Rows from block 6, named by matrix and row number. Rows with one number belong to one channel. Each number is 128 + 24 x the weight over its row's rms, rounded and kept within 0 to 255. All counts start at 0.
# convs0: first 3x3 conv, stride 2 (model.blocks.6.convs.0.weight, 144x96x3x3), inputs 64-71, a 3x3 kernel for each
# convs1: second 3x3 conv (model.blocks.6.convs.1.weight, 144x144x3x3, transposed), outputs 64-71, a 3x3 kernel for each
convs0.20 [150 151 123 131 116 134 136 128 139 147 120 133 150 202 175 128 140 139 128 125 127  79  92 127 172 157 138 151 139 114 140  63 113 155 158 102 108 128 128 117 100 111 147 119 129 121 112 119 109 131 116 120 146 126  94 140 137 113  67  99  82 139 149 139 140 145 165 146 116 123 138 142]
convs0.21 [144 144 129 130 132 123 120 100 120 124 110 115  62 139 112 124  63 114 124 145 117  87 135 122 116  95 129 111 118 132 125 129 166 127 125 147 118 139 121 151  89 117 126  99 137 138 118 132 149 123 123 179 123 124 145 163 110 129 188 117 149 158 124 125 101 136 100 114 123 136  95 126]
convs0.22 [134 150 127 151 169 130 125 136 129 112 114 129 140  41 169 167  73 148 118 148 116 136 110 133 134 127 156 140 117 134 154 140  85 123 189  69 130 134 123 142 147 119 111 115 125 120 115 145  98 149 173 155 103 140 126 127 130  90 155 133 124 112 143 118 121 132 142  89 125  88 160 153]
convs0.23 [136 105 137 109 146 131 139  98 127 143 119 123  95 148 147 126 131 112 110 138 137 113 175 119 142 127 116 146 131 129 165 117 137 117 141 138 143 129 134 127 152 135 166 108 148 133 144 138  93 181 153 135 106 126 115 111 144 150 132 130 126 115 145 122 150 135 144 202  99 141 107  92]
convs0.24 [137 116 132 167 100 139 139 157 124 135 129 123 118 106 115 136 114  83 132 124 119  66 154 157 111 155 152 127 146 126 122 230 132 114   0 128 141 120 133 138 119 106 133 132 112 118 121 130  96  79  97 152 127 120 141 103 127 173 131 150 117 183 132 147 142 139 125 149 109 148 180 133]
convs0.25 [120  91 149 124 128 114 122 111 116 140 109 151 102  60 170 155  82  45 106 114 125  95 124 135 123  98 113 134 132 138 137 122 116 130 113 119 153 132 124 138 121 165 118 182 133 128 135 126 114 112 104 137 135 150 158 187 112 118 114 195 122  71 181 125 148 138 131  97 150 134 103 130]
convs0.26 [132 118 115 137 117  88 135 124 116 139 146 131 131 164 176 135 139 151 131 115 149 111  86 181 127 110 131 151 155 139 139 152 128 125 121 147 151 121  87 160  71 127 130 142  97 133 140  95 158 146  64 142 150 119 106 174  95 118 147 124 112 139 139 130 142 131 142 151  96 157 121 105]
convs0.27 [119 108 120 129 154 138 137 134 136 135 137 129 122  83  99 149 194 154 127 131 139 151 141 164  94  92 118 112 135 136 125 182 122 120 132 149 112 135 116 136 150 126 126  93  92 143 139 133 149 155 142 106 123  88 135 138 129 111 114 132 148 120 121 122 120 118 117  84  99 131  34 117]
convs0.28 [130 133 103 135  97 122 130  90 130 121 131 132 110 124  88 113 131 127 128 103 141 121 130 131 124 168 116 132 118 125 128  88 155 134 153 126 131 154 122 133  82  76 116 203 125 120 127 135 112 141 110 127  80 104 157 160 103 134 114 159 137 120 173 132 123 120 125  56 194 127 102 128]
convs0.29 [129 144 132 140 121 116 125 122 106 116 146 108 119 124 110 118 107  90 147 193 138 112 145 133 141 138 129 116  77  87 132 147 128 149 127 139 146 138 135 108 128 166 117 136 102 107 102 119 128 143 114 125 126 129 121 185 170 135 185 199 129 121 159 139 135 126 120  92 118 148 182 158]
convs0.30 [117  94 111 126 103 131 142 118 126  96 163 121 213  96 119  85 170 130 111  83 132  79 143 147 127 138 126 106 137 131 124 152 119 145 137 131 149 158 117 125  98 106 125 141 132 105 125 134 151  91 142 117 154 130 218 110 120  98 169 150 125 135 105 125 121 132 103 138 125 119 150 116]
convs0.31 [147 119 134 117 155 125 131 156 140 112 143 115 136 182 158 138 187 220 140 127 136 148 127 126 131  76 149 107 130 107 115 100 117 139 114 149 128 111 138 113 102 142 152 154 149 130 124 119 116 115 106 101 107 118 103  86 110 163 205 166 169 199 184 151 146 130 124 164 115 150 122 113]
convs0.32 [114 131 146 149 112  80 137 129 121 124  93  91 105  64 143 115 112 131 152 133  98 137 186  91 134 143  97 129 154 130 139 180 151 140 127 142 133 130 140 143 134 147 123 133 116 128 143 126 143 167 108 114 156 110 111  59 170 125  82 184 131 132 140 121 101 134 120 182  70 125 128 118]
convs0.33 [131 133 140 127 146 125 110 115 137 111 144 155 121 103 168 118 149 167 138 132 138 161 160 159  97 110 129 140 154 158 180 190 197 126 125 147 134 113 131 145 134 117 140 142 123 126 107 140 139 118 130 134 131 149 142 163 161 151 141 132 129 148 132 130 145 133 129 148 124 144 121 135]
convs0.34 [133 142 160 129 147 117 128 152 137 126 110 114 143 137 150 132 149 166 121 135 117 134 115 163 129 117 130 146 108 158 108 115 125 127 120 134 113 147  68 128  61 211 136 131 139 108 107 129 104 114 128 133 116 122 115 148 117 124 104 155 127 131 124 129 114 175 121  87 164 124 134 136]
convs0.35 [118 132 133 110 103 127 137 147 142 126 130 148 136 145 107 157  97 128 139 161 121 137 144 126 134 121 133 130 109 107 133  89 147 133 128 128 101 100 136 100 118 123 114 159 128 131 125 129 132 136 136 152 152 123 126 123 121 138 148 109 121 135 118 127 126 125 126 138 126  92 117 132]
convs0.36 [115 117 125 113 110 125 140 147 125 129  75 109 153 116  60 104  92 128 113 124 153 142 165 109 119 142 113 150 102 109 127  75 117 147 143 131 116  89 128 133 145 130 128 146 115 139 130 136 117 133 116 132 158 128 120  98 113 134 158 124 118 157 108 154 140 119 136  58 150 120 108  96]
convs0.37 [132 126 125 141 139 149  91 114 119 126 153 126 151 151 107 149 141   0 126 128 118 126 139 129 108 132 164 122 112 128 125 100 113 105  78 139 134 135 113 144 138 129 182 146 119 114 123 132 129 147 136 139  90 120 148 118 137 128 116  96 131  85  91 119 117 128 136 110 139 127  78 145]
convs0.38 [124 108  97 142 120 114 133 117 130 137 108 103 135 130  93 137 103 132 132  85 142 117 159 134 126 146 136 130 135 123 134  83 139 126 133 126 113 105 141 116 177 147 141 118 112 132 163 125 118 156  87 132 131 117 133  79 206 126 128 130 132 107 144 118 131 104 123 201  65 116 121  86]
convs0.39 [113 134 130 119 133 107 124 130 113 134 126 132 124 120  81 157 105  87 139 121 115  83 134 144 123  61 154 137 166 112 118 106 149 150 165 122 160 155 146 148 164  97 120 135 127 134 129 119 117 124 120 140 134 138 128 141 145 124  57 144 118 189 136 122 134 123 130 118 142 120  30 137]
convs0.40 [124 123 138 126 119 111 150 129 140 118  97  63 120 192 131 133 135 117  92  93 115  96  39 101 149 161 150 138 148 108 154 126 119 140 140 151 158 140 151 107 127 110 117 135 115 151 137 148 124 156 153 137 111 121 100 146 144 113  88  90 147 152 134 123 114 118 114 123  91 142 153 117]
convs0.41 [110  90 106 138  51  93 120 114 140 127 114 124 174 203 138 153 150  84 130  76 150  94 105 126 107 139 154  89 118 122 115 124 122 108 120 141 132 136 144 128  53  86 120 137 129 129 129 123 133 147 140 121 131  93 125  96 124 113 135 117 152 139 142 127 142 150 118 163 111  99 154 103]
convs0.42 [130 114 133 139 128 101 128 142 135 122 109 116 174  64 147 121 129 130 137 118 123 131 139  98 109 135 156 139 133 129 125 179 125 123 126 117 136 133 168 110 134 130 123 140 131 136 132 124 134  84 121 128 116 117 136 116 139 117 130 100 163 128 157 132 135 132 125  91 152 105 122 143]
convs0.43 [128 111 115 126 115 131 126 110 121 138  31  95 152 133  92 111  79 106 154 147 137 157 156 159 117 124 142 145 115 142 161 107 139 147 147 144  92  95 121 139 147 117 127 121 126 126 117 140 145 138 122 107 121 125  95  61 127 140 180 124 133 152 130 114 134 138 129  99 145 129 160 139]
convs0.44 [128 145 145 140 111 107 120 105 121 135 156 130 143 128 165 132 133 135 135 133 144 125 114  71 104  96  87 116 157 128 140 154 160 158 146 132 140 125 123 134 178 132 161 117 159 129 130 116 137 121 103 140 123 144 136  96 183 123 118 205 126 128 177 116 118 141 139 113 143 138 139  99]
convs0.45 [120 146 107 144 126 145 140 135 144 132 123 149 162 119  50 119 132 117  85  90 114 104 137 136 126 129 131 137 141 122 146 183 115 122 150 146 138 141 143 148 114 144 109 148 133 135 134 142 106 128 157 150 126 146 139 107  76 112  23  70 153 165 145 117  93 124 134 121  91  93  90  92]
convs0.46 [124 130 135 124 131 112 150 145 106 134 135 137 135 105 152 123 140 104 121 119 113 122 102 171 121 126 151 130 130 158 135 108 131 139 216 136 129 136 102 156  69 104 106 180 137 126 120 127 140 147 120 113 149 107 152 123 137 117 156 119 109  52 137 113 116 123 129 185 139 100  50 129]
convs0.47 [122 143 126 100 114 126 101 128 122 141 115 120 112  90 167 112 141 157 103 151 123 179 159 112 116 171 125 119 120 112 119 185 128 134 131 127 148 133 166 137 128 146 133 228 123 118 117 124 147  67 111 103 142 108 113 141 143 119 117 132 103 135 119 121 153 144 136 189 124 209  92 115]
convs0.48 [133 129 130 122 108 145 118 130 128 134 118 124 145 116 125 109 142 149 144 109 180 134 107 161 140 135 114 121 135 113 125 113 141 125 107 115 138 124 122 126  80 139 130 159 124 131 122 139 135  88 143 137 121 149 121 174 135 123 127 137 133 114 125 120 143 134 151  86 195 134  96 103]
convs0.49 [101 102 117 102  95 116 122 121 128 132 123 141 161 124 110 125 161 122 118 106  84 111  57 150 128 135 116 136 150 142 110 129 142 135 129 113 128 147 151 135  64 133 126 125 132 127 124 114 126 129 101 126 134 128 123 186  56 124  55 143 105 119 121 141 160 153 154 118 133 129 137 140]
convs0.50 [103 119 111 124 107 111 135  97 106 133 167 133 126 101 169 107 102 136 158 143 125  90 119 116 143 179 113 119  98 127 107 129 124 148 184 179 128 129 148 128 172 141 150  83 111 121 130 118 111 128 123 152 110 108 110 122 102 140 130 130 130  75 110 138 137 118 124 107 108 138 201 127]
convs0.51 [126 141 109 122 128 130 120 181 138 133 121 134 114 169 128 115 125  69 126 101 133 114 122 139 128 115 155 145 112 109 141 107 130 133 125 161 125 117 118 121 126 121 137 102 168 136 135 139 123 123 147 128 139 148 118 135 149 131 172  89 117 211  52 114 135 116 116 169 109 130 107 136]
convs0.52 [130 119 135 130 140 128 124 117 117 136 124 100 136 149  76 151 162 183 113 148 134 147 136 111 102 156 121 118 135 119 123 144 115 136 152 116 111 125 145 128  88 116 138 144 116 108 133 119 138 123 116 145 109 146 120 123 102 125  90 112 101 133 101 122  92 132  84 122 132 105 115 108]
convs0.53 [112 122 140 128 126 144 125 126 143 139 128 116 129 137 117 143 117 139 125 114 124 128 132 115 123 103 111 134 134 126 152 151 132 113 107 130 112 117 130 110 132 144 142 118 166 126 114 139 121 100 149 139 143 145 131 121 142 146 139 136 145 122 141 144 121 138 133 175 126 142 125 144]
convs0.54 [134 122 156 126 142 127 127 109 134 127 145 134 136 131  99  96  81 106 140 149 101 150 157 169 154 168 106 135 122 147 127  74 158 120  91 132 116  88 146 131 121  87 121 144 142 119 108 141 103  79 132 137 143 155 113 168 145 133 111 107 121 110 140 116 138 108 135  58 213 102 156 149]
convs0.55 [129 128 145 144 143 131 135 101 122 131 120 116 113  88  99 120 190 117 129 125 145 102 113 112 110 111 156 129 111 141 117 117 136 130 118 149 128 112 152 164 212 115 146  68 105 140 154 132 124  94 170 152 135 130 124 134 123 137 147 125 160 155 114 115 124 105 129  86 121 114 129 113]
convs0.56 [125 126 119 128 118 111 133 113  91 132 131 127 134 114 120 125  97 107 121 127 139 129 105 163 123 118 133 131 125 112 128 126 117 121 146 147 143 128 119 132 113 180 151  95 123 128 134 119 124 168  77 132 132 126 136 138 132 132 128 118 122 144 142 124 115 127 128 136  71 119 225 118]
convs0.57 [120 116 121 116 152 138 131 142 141 133 117 117 114  21 126  88 127 174 115 129 111 146 120 170 108  76 142 130 151 123 105  44 113 136 186 117 127 125 140 118 100 139 139 131 128 134 124 125 129 125 152  98 110 125 102 130 163 153 125 146 104 205 150 136 123 146 156 134 158 123 129 143]
convs0.58 [130 103 129 117 147 118 118 126 135 159  95 109 129 114  87 112 120 132 114 147 122 123 183 145 119 132 142 120 149 160 159 177 163 125 135 129 109 116 136 157 163  94  98 151 143 126 157 119 142 128 107 138 125 115 127 111 123 148 134 111 148 132 122  94 137 109 125 180 172 103 103 122]
convs0.59 [130 133 137 118 128 134 120 119 121 132 140 128 125 119 113 111 129 110 134 127 135 114 136 145 131 147 171 130 116 136 144 137 159 122 120 118 132 122 128 174  85  74 109 141 101 148 135 117 127 133  95 145 114  95 154 136 141 151 154 110 146 108 123 120 132 123 117 241 125 126 150 144]
convs0.60 [128 130 132 132 119 113 131 135 139 135 146 122 155 154 136 156 166 116 108 115 122 111 133 126 121 109 129 140 117 148  76 132 106 143 118 153 116 102 116 165  78 171  96 148 132 142 140 125 109 123 134 175 162 133 114 108 128  87 129 112 116  98 128 143 133 119 100 174  67 137 163 128]
convs0.61 [129 118 140 131 156  96 121 117 122 140 138 135 127 139 183 145 161 140 143 135 142 155 152 138  99 114 129 143 128 149 147 159 132 147  85  99 112 119 116 102  96  88 141 123 158 133 131 119 130 124 131 118 162 134 113 145  79 139 128 170 142 133  40 145 134 137 126  92 192 143 144  93]
convs0.62 [125 100 124 125 142 158 114 113 110 133 142 126 142 126 126  85 115 155 141 154 154 126 140 133 154 150 115 130 138 126 152 130 136 129 165 111 121 139 121 117 161 119 133 102 128 110 113 134 117 148 127 115 159 119 102 129  90 123 123  99 125 171 129 110 136 140 105  98 147 158 142 111]
convs0.63 [135 126 111 130 124 135 121 116 102 117 132 107 155  77 136 126 146 123 112 133 116 113 127 108 109 149 134 130 139 156 154 149 112  96 135 120 136 141 122 124 130 104 122 142 127 135 131 130 134  98  95 121 130 136 126 115 131 148  78 112 114  96 144 134 117 144 144 163 100 110  66 109]
convs0.64 [119  90 112 148 109 136 107 105 112 121 162 142 136 198 189 129 122 126 122  85 116 109  77 118 121 149 133  98 113 125 106 105 137 100 139 139 131 129 114 116 113 108 128 130 126 123 137 122 110 127 129 131 143 125 128 168 146 140 115 127 134 157 138 126 129 121 107 126 100 109 137 126]
convs0.65 [126 131 133 122 133 115 110 136 131 130 133 131 128 147 116 136 145 162 125 143 139 102 125 112 144 144 120 122 128 151 133 193 163 135  60 113 126 141 137 126 171  91 110 175 139 115 119 130 151  95 124 105 187 131 131 130 143 134 135  92 100 166 128 132 109 135 111 114 166 182  65 111]
convs0.66 [139 129 135 120 156 139 170 167 143 121 143 117 179  70  75 155  94 104 125 141 134 163 138 146 161 166 162 134 112 129 135  26 159 103  54 158 161 125 138 136  90  93 133 170 138 132 117 122 126 133 139 125 149 117 104 145 124 154  86  92 118 122 126 130 117 131 138  98 168 105 159 146]
convs1.20 [127 134 123 129  76 154 131  73 135 127 128 137 136 141 113 132 119 128 132 140 135 128 100 120 124 133 124 131 116 125 130 145 141 134 131 138 126 136 134 133 149 130 138 122 121 134 132 135 121  82   6 134 126 153 125 122 126 132 146 111 139 137 137 125 121 122 137 117 112 115 134 125]
convs1.21 [124 129 140 130 166  64 119 188 116 126 131 130 129  76 106 134 149 107 127 134 146 126  68 100 137 125 119 129 140 127 120 123 140 127 141 122 127 134 128 129 112 130 129 137 124 136 134 119 114 105 134 136 135 128 127 144 137 119 138 158 133 106 114 106 130 132 127 106 138 121 145 135]
convs1.22 [129 108 126 144 217 115 143 144 125 124 123 128 122 255 135 128 134 122 131 151 128 129 178 120 128 134 128 138 144 131 142 125 133 133 115 126 137 130 113 127 143 132 128 118 129 119 117 124 112 144 152 131 137 127 135 116 121 120 144 101 128 117 134 123 130 119 112 118 110 114 121 103]
convs1.23 [134 130 138 126  98 143 137 136 129 124 133 133 121 114 108 130 103 118 125 112 129 123  99 171 124 120 130 130 144 127 143 118  77 142 155 139 131 128 126 128 139  73 134 114 116 126 131 124 121 101 148 140 132 128 130 140 127 136 173 149 133 134 130 138 146 130 116 151 170 140 142 152]
convs1.24 [123 131 145 132 162 155 141 146 129 128 132 143 126  58 115 131 123 112 132 140 133 137  81 110 130 144 138 121 123 126 142 134 105 137 119 131 135 125 126 114  65 139 124 115 139 132 125 112 108  71 125 125 149 143 132 133 131 126 156 100 132 122 136 149 117 127 120 117 135 125 147 151]
convs1.25 [119 133 129 127 128 153 128  87 123 145 137 127 149  96 171 127 126 115 129 136 124 133 200  96 126 137 134 127 114 132 158 146 133 129 163 120 125 139 122 132 204 112 126 112 132 124 130 146 142 100  94 133 102 131 127 108 134 114 126 145 125 122 135  98 106 146 136 100 101 110 118 137]
convs1.26 [122 115 140 127 109 156 134 108 131 132 121 126 131 116 111 123 144 116 126 121 124 128  83 132 130 138 132 106  87 138  92  24  50 125 101 124 129 132 120 134 203 145 143  88 120 134 130 126 134 114 132 129 112 145 124 135 132 123 144 149 134 113 141 140 140 126 158 122 115 128 127 145]
convs1.27 [130 103 121 138 123 112 129 191 123 130 123 130 134  12 129 137 108 138 124 134 118 133 134 127 136 117 130 112 106 104 118 172 120 127 144 157 138 128 137 140 119 108 123 169 144 128 113 132 136  79  95 126 142 135 123 111 137 128 144 144 136 166 132 135 153 135 118 150 118 127 109 133]
convs1.28 [127 130 125 142 171 121 122 116 152 132 125 136 131 107 146 121 113 125 132 150 130 129  61 126 132 133 133 130 132 135 125 152 124 133 115 131 135 140 144 136 156 134 125 127 148 136 122 126 117 115 103 132 124 151 133 129 115 140 134 136 113 102 135 132 148 127 118  70 125 144 118 129]
convs1.29 [135 116 118 153 186 120 125 124 134 132 124 123 146 188 127 132 154 127 129 140 126 118 124 122 126 131 123 120 119 123 113  85 126 140 165 166 128 140 132 127 226 146 147 103 133 139 142 132 137 230 147 126 123 133 134 114 127 145   0 137 127 117 115 118 155 140 137 150 142 137 111 150]
convs1.30 [136 126 115 117 119 199 124 201 172 126 124 136 131 111 244 130 131  96 121 119 131 137 129 140 116 100 119 118 117 129 117 115  94 118 124 124 130 125 126 132 120 136 124 115 137 124 125 116 125 179  92 137 137 121 124 117 122 117 127 130 134 133 115 126 120 143 118 144 114 143 136 157]
convs1.31 [130 130 111 130 176 153 129 102 136 131 109 136 120  80 140 123 148 102 121 144 125 123 102 141 124 131 125 123 134 154 133 182 125 125 118 113 140 119 133 159  63 131 137 137 128 123 119 133  97   0 172 138 145 133 118 118 124 116  59  88 117 132 133 118 123 129 109 133 169 119 125 131]
convs1.32 [133 121 129 125 130 125 124 168 133 137 128 134 152 112 126 135 190 137 138 144 125 142 180 139 127 117 127 115 130 122 116 156 139 125 159 140 132 126 130 120 141 137 136 162 111 137 128 132 129 115 116 127 145 123 135 136 135 109 113 116 110  84 129 117 147 139 135 103 120 131 117 132]
convs1.33 [131 126 136 143 153 146 138 111 118 124 127 119 133  90 119 127 127 120 131 141 129 129 180 127 139 144 128 125 134 135 122  78 109 107 112 109 126 132 142 108 107 145 119 122 127 126 125 130 137 147 136 121 129 134 125 120 124 123 127 126 120 119 129 101 141 134 133  83  60 127  79 114]
convs1.34 [127 124 124 147 155 120 139  59 137 126 134 135 138 104 119 128 147 135 130 119 131 141 137 133 137 125 128 128 132 129 146 115 130 126 188 143 124 119 127 112 160 111 129 196 118 130 138 125 124 116 107 137 147 122 131 130 130 118 129 104 133  96 135 133 127 128 112  88 124 116  93 127]
convs1.35 [128 139 135 121  85  64 135 103 144 125 139 118 117  47 246 132 190 107 132 141 134 133 111 158 125 119 123 128 122 130 133 114 111 124 120 121 132 138 130 129 171 117 132  28 166 127 122 128 122 164 116 122 125  97 126 140 134 133 161 145 122 128 125 135 121 125 118  86 138 126 167 133]
convs1.36 [123 138 138 136 136 119 128 146 142 134 128 123 134 169 122 129 127 143 126 133 127 119 121 120 122 122 128 128 107 126  72   0  41 125  43  93 119 131 132 109 165 155 133 132 120 129 113 126 137 144 105 107  99 110 135 150 137 131 151 105 140 148 149 142 149 131 138 129 145 140 100 131]
convs1.37 [129 113 121 130  78 101 132 106 118 132 143 125 116 160 197 136 130 142 126 162 130 130 165 107 127 124 126 121 135 141 104  87 123 117 121 138 135 119 126 152 154 177 136 132 133 127 114 146 127 126 125 126 124 119 130 128 124 144 141 113 131 127 141 119 145 144 112 148  97 127 132 102]
convs1.38 [134 130 133 135 110 137 131 152 124 135 133 133 120 110 143 121 167 110 134 121 131 138 125 124 125 145 135 131 125 126 140 125 125 112 133 147 127 118 118 111  92 138 115  90 120 123 128 130 125 184 135 130 177 130 125 132 131 132 161 137 140 125 122 120 146 111 133 184 118 122 106 120]
convs1.39 [130 126 121 123  59 128 143 114  96 130 116 125 134 186 117 125 128 163 116 144 124 121 124 144 133 139 120 113 109 125 101 177 168 133 140 135 134 143 117 112  86 116 146 146 140 125 133 127 130  70 133 122 112 136 137 133 135 153 115 126 126 141 133 111 133 137 134 110 129 127 144 126]
convs1.40 [124 122 120 137 178 126 133 135 134 134 123 130 125  91 113 121  99 118 128 132 129 109  74 113 136 130 122 132 140 139 138 171 149 133 133 125 123 120 133 125 122 161 131 131 106 133 138 123 161 108 113 127 150 157 131 122 124 132 128 128 123 106 123 121 108 123  85 229 173 125  62  97]
convs1.41 [137 135 126 124 119 122 128 169 133 128 137 143 137 140 137 139  88 128 125 101 133 118  95 113 126 121 125 135 146 127 164 134 103 131 133 116 130 122 117 133 104  90 128 141 109 119 127 141 127  62 105 128 100 140 129 137 128 125 179 116 135 124 121 126 120 140 128 191 147 142 133 111]
convs1.42 [119 123 135 128 221 109 129 181 144 130 130 137 130 111 175 133 173 101 134 133 148 140 226 157 126 132 124 118 116 140 112 120 135 128 151 130 120 123 130 123  79 111 131 142 125 128 131 130 122  76  75 129 121 155 128 132 126 141  92 131 125 118 121 142 127 115 116 160 124 133  74 135]
convs1.43 [124 132 127 135 129 123 128 129 121 126 122 124 130 113 116 130 106 122 129 145 132 138  57 138 135 114 134 116 112 112 131 128 133 128 111 136 128 123 126 118 100  86 126 128  99 134 123 134 125 106 116 113  97  99 131 114 131 122 136 139 121 113 129 125 119 147 126 166 185 122 163 167]
convs1.44 [113 136 130 106 134 145 157 123 134 124 121 124 117 127 109 134 155 158 121 146 127 140 115 122 123 116 134 117 111 140 115  61 119 135  82 140 130 117 126 139  48 128 122  34 120 137 127 128 126 125 128 133 136 124 128 132 133 139 110 106 130  96 127 114 128 137 101 129 128 114 109 133]
convs1.45 [120 125 127 134  81 142 117 110 121 126 134 126 118 103 126 111 142 112 135 130 127 134   2 126 133 130 135 131 133 134 152 112 150 131 103 140 134 130 133 130 118 162 140 101 144 127 126 126 129 129 151 126 139 134 130 124 126 125 181  95 119 141 142 130 121 120 132 128 109 104  67 118]
convs1.46 [135 114 129 120 125 132 118 115 116 135 131 133 125  85 113 128 121 125 123 135 132 132 143 145 134 130 133 132 130 120 116 148 173 115 135 131 121 129 138 143 146 126 133 125 119 144 143 126 158 227 168 127 133 111 130 132 141 131 167 133 123 119 127 135 126 114 139 131  89 128 141 132]
convs1.47 [138 115 144 144 121 152 141 107 131 128 115 128 116  81  36 135 143 144 127 154 133 144 136 124 127 138 131 126 131 134 137  56 151 136 115 117 120 104 127 125  91 162 125 100 116 127 126 123 114 117 108 146 130 135 131 138 122 142 208 138 133 134 124 126 128 143 149  84 169 125 120 109]
convs1.48 [131 130 123 118 196 126 132 119 138 127 136 126 129  67 139 133 135 137 131 132 125 124 254 133 130 129 124 129 133 133 153 133 130 138 136 103 124 126 126 132  87 120 130  54 115 122 126 124 113  88 112 136  64 116 132 131 132 119 205 114 136 112 138 121 122 114 133 152 115 126 127 124]
convs1.49 [131 133 122 123 113 140 131  72 135 123 127 125 129 160 104 132 146 151 130 128 123 125 129 121 119 126 126 113 121 127 138 149 137 131 164 123 132 137 131 133 142 135 125 125 131 133 128 132 115  98  73 120  64 103 125 124 124 120  97 122 127 103 130 136 126 132 118 176  86 151 162 109]
convs1.50 [129 122 135 129 133  97 127 126 107 126 142 132 141 150 132 140 137 114 127 143 129 133 136 125 131 128 121 143 152 144 153 177 165 137 153 130 136 141 124 115  83 170 124 129 150 126 137 132 123 192 102 127 136 125 118 118 117 112  94 102 127 139 150 127 106 110 126  70  83 126 100 129]
convs1.51 [117 143 133 143 228 138 130 161 130 119 130 113 125  71 118 122 129 119 134 157 133 151 161 131 127 141 131 134 143 133 147 115 162 126 127 125 124 125 118 132  93 123 130 136 111 134 127 129 135 100 128 136 107 145 130 134 119 127 134 123 133 112 129 142 142 130 131  30 143 142 126 137]
convs1.52 [139 139 142 114  65 144 127 127 157 133 133 126 124 140  83 134 177 122 126 125 128 132  85 137 135 126 137 128 121 104 131  90 108 118 119  96 129 139 129 118  89 145 128 108 144 121 128 135 115 128 158 127  99 131 122 140 126 125 128  80 124 118 134 126 126 128 127 137 125 121 140 128]
convs1.53 [124 126 117 122 107 133 121  99 117 127 129 123 124  87 132 129 134 115 125 117 122 122 129 134 127 129 127 138 133 143 121  72 125 121  92 106 129 122 128 124 104 114 116 116 124 129 129 137 131 151 167 120 126 138 142 167 157 130  57 113 134 160 131 126 124 141 143 125 120 134 151 149]
convs1.54 [123 128 114 136 101 153 125  78 135 125 140 136 142 245 123 128 128 137 127 140 120 115 227 132 128 127 130 131 132 144 103  64 101 121 117 140 130 146 127 141 201 113 141 148 130 119 118 124 152 126 149 131 130 137 138 115 120 125 170 104 133 111 135 138 140 132 127 151  78 125  88 103]
convs1.55 [132 144 143 124 255 154 133 136 128 131 124 119 115 174  76 129 150 121 126 109 132 126 176 127 128 126 120 142 123 126 150 132 105 136 151 132 132 132 125 146 133 107 129 133 140 126 134 131 160 199 161 136 136 133 130 137 121 145 168 132 132 133 111 124 123 130 132 240  95 146 118 126]
convs1.56 [129 124 133 127 121 117 138 141 142 124 136 128 153 189 144 124 138 135 127 135 129 130 134 113 129 132 135 137 121 135 124  36  94 138 105 118 129 133 139 128 146 142 133 134 127 128 134 138 139 174 134 137 129 122 139 153 136 155   1 116 117 143 122 135 111 125 143  88  98 126 115 115]
convs1.57 [135 127 135 126 147  90 125  82 132 130 116 118 126 174  81 116 116 113 125 156 113 123 186 122 125 123 131 112 126 120 105 153 123 112  91 126 136 116 134 120  88 127 138 153 134 132 140 126 126 133  99 135 148 136 130 135 130 142 123 140 133 138 145 120 129 124 132 142 127 139 135 132]
convs1.58 [123 122 125 123  92  94 130 139 128 129 127 128 142  86 142 128 131 128 128 130 129 126  56 119 133 118 130 145 174 144 179 255 221 119 214 201 126 135 136 137  77 163 134  81 149 126 125 122 111 124 123 120 124 114 120 122 118 125 132 150 129 132 116 127 121 138 125  76 156 124 163 132]
convs1.59 [120 132 126 122 104 140 123 143 126 131 128 129 127 150  97 124 117 126 131 123 137 132 159 119 131 123 128 131 146 136 161 146 149 150 179 182 127 132 125 114 148 136 122 138 128 126 126 125 140 104 147 125 137 138 131 116 127 159 255 156 131 140 142 126 133 126 108 197 112 122 114 133]
convs1.60 [123 128 128 133 181 202 132 113 142 135 128 129 127  83  46 126 109 137 129 136 132 132 141 106 125 136 134 131 117 126 131 109  71 140  81  83 126 135 145 127 113 198 128 204 119 124 125 130 116 145 160 114 138 121 126 135 131 101  38   7 126 120 133 129 111 126 143 120 127 139 110 114]
convs1.61 [134 125 116 127 173 118 132 133 135 123 129 130 115 168 135 118 133 122 127 107 130 127 154 132 133 127 126 140 142 134 121 122 152 132 128 118 132 126 132 159 113 169 114 112 149 138 135 124 188 206 163 126 139 121 130 129 130 129 191 125 125 140 128 128 118 138 142 141 140 113  86 125]
convs1.62 [122 106 125 129 114 128 108 106 118 123 128 121 114 167  98 110 134 131 117 123 121 123 124 138 126 135 125 124 126 124 115 146 146 132 131 136 134 122 119 106  59 152 124 138 117 138 128 132 121 152 139 127 134 126 138 119 119 151 112 124 130 130 140 127 103 115 121 148 149 144 119 132]
convs1.63 [129 127 123 123 125  94 124 255 110 132 134 134 135 143 144 133 120 113 129 135 131 128  75 150 133 130 139 124 136 123 122 136 108 115 109 126 123 131 123 139 120  97 130 212 160 124 125 123 123 141 102 127 119 100 125 143 142 121 172 129 132 149 137 120 110 130 129 167 125 127 138 143]
convs1.64 [133 114 122 115 115 105 111 105  87 128 119 125 128 128 127 132 115 148 132 140 130 131 187 133 129 123 134 136 133 136 117  98 120 122  85 108 131 129 133 125 111 166 122 119 161 129 133 133 135 111 111 107 112 135 133 145 133 131 163 149 127  85 136 124 135 137 129 139 193 148 198 131]
convs1.65 [128 118 135 110 147 212 135 123 131 136 125 141 135 232  36 134 145 127 133 116 130 119 143 120 130 115 123 137 144 133 135 127 112 130 160 149 119 136 153 136 211 219 126 124 132 121 122 120 142 149 154 124 139 131 126 142 111 149 245 214 119 127 110 126 120 136  97 120 124 108 134 121]
convs1.66 [123 139 132 135 184  86 129 150 128 127 136 123 123 133 143 126 143 121 124 131 125 145 118 126 138 144 137 131 121 137 145 102 140 117 106 122 132 124 133 161 222 188 129 120 126 117 134 119 114 127 109 124 110 130 124 135 135 119 126 133 123 111 136 129 131 133 114  80  91 107 121 136]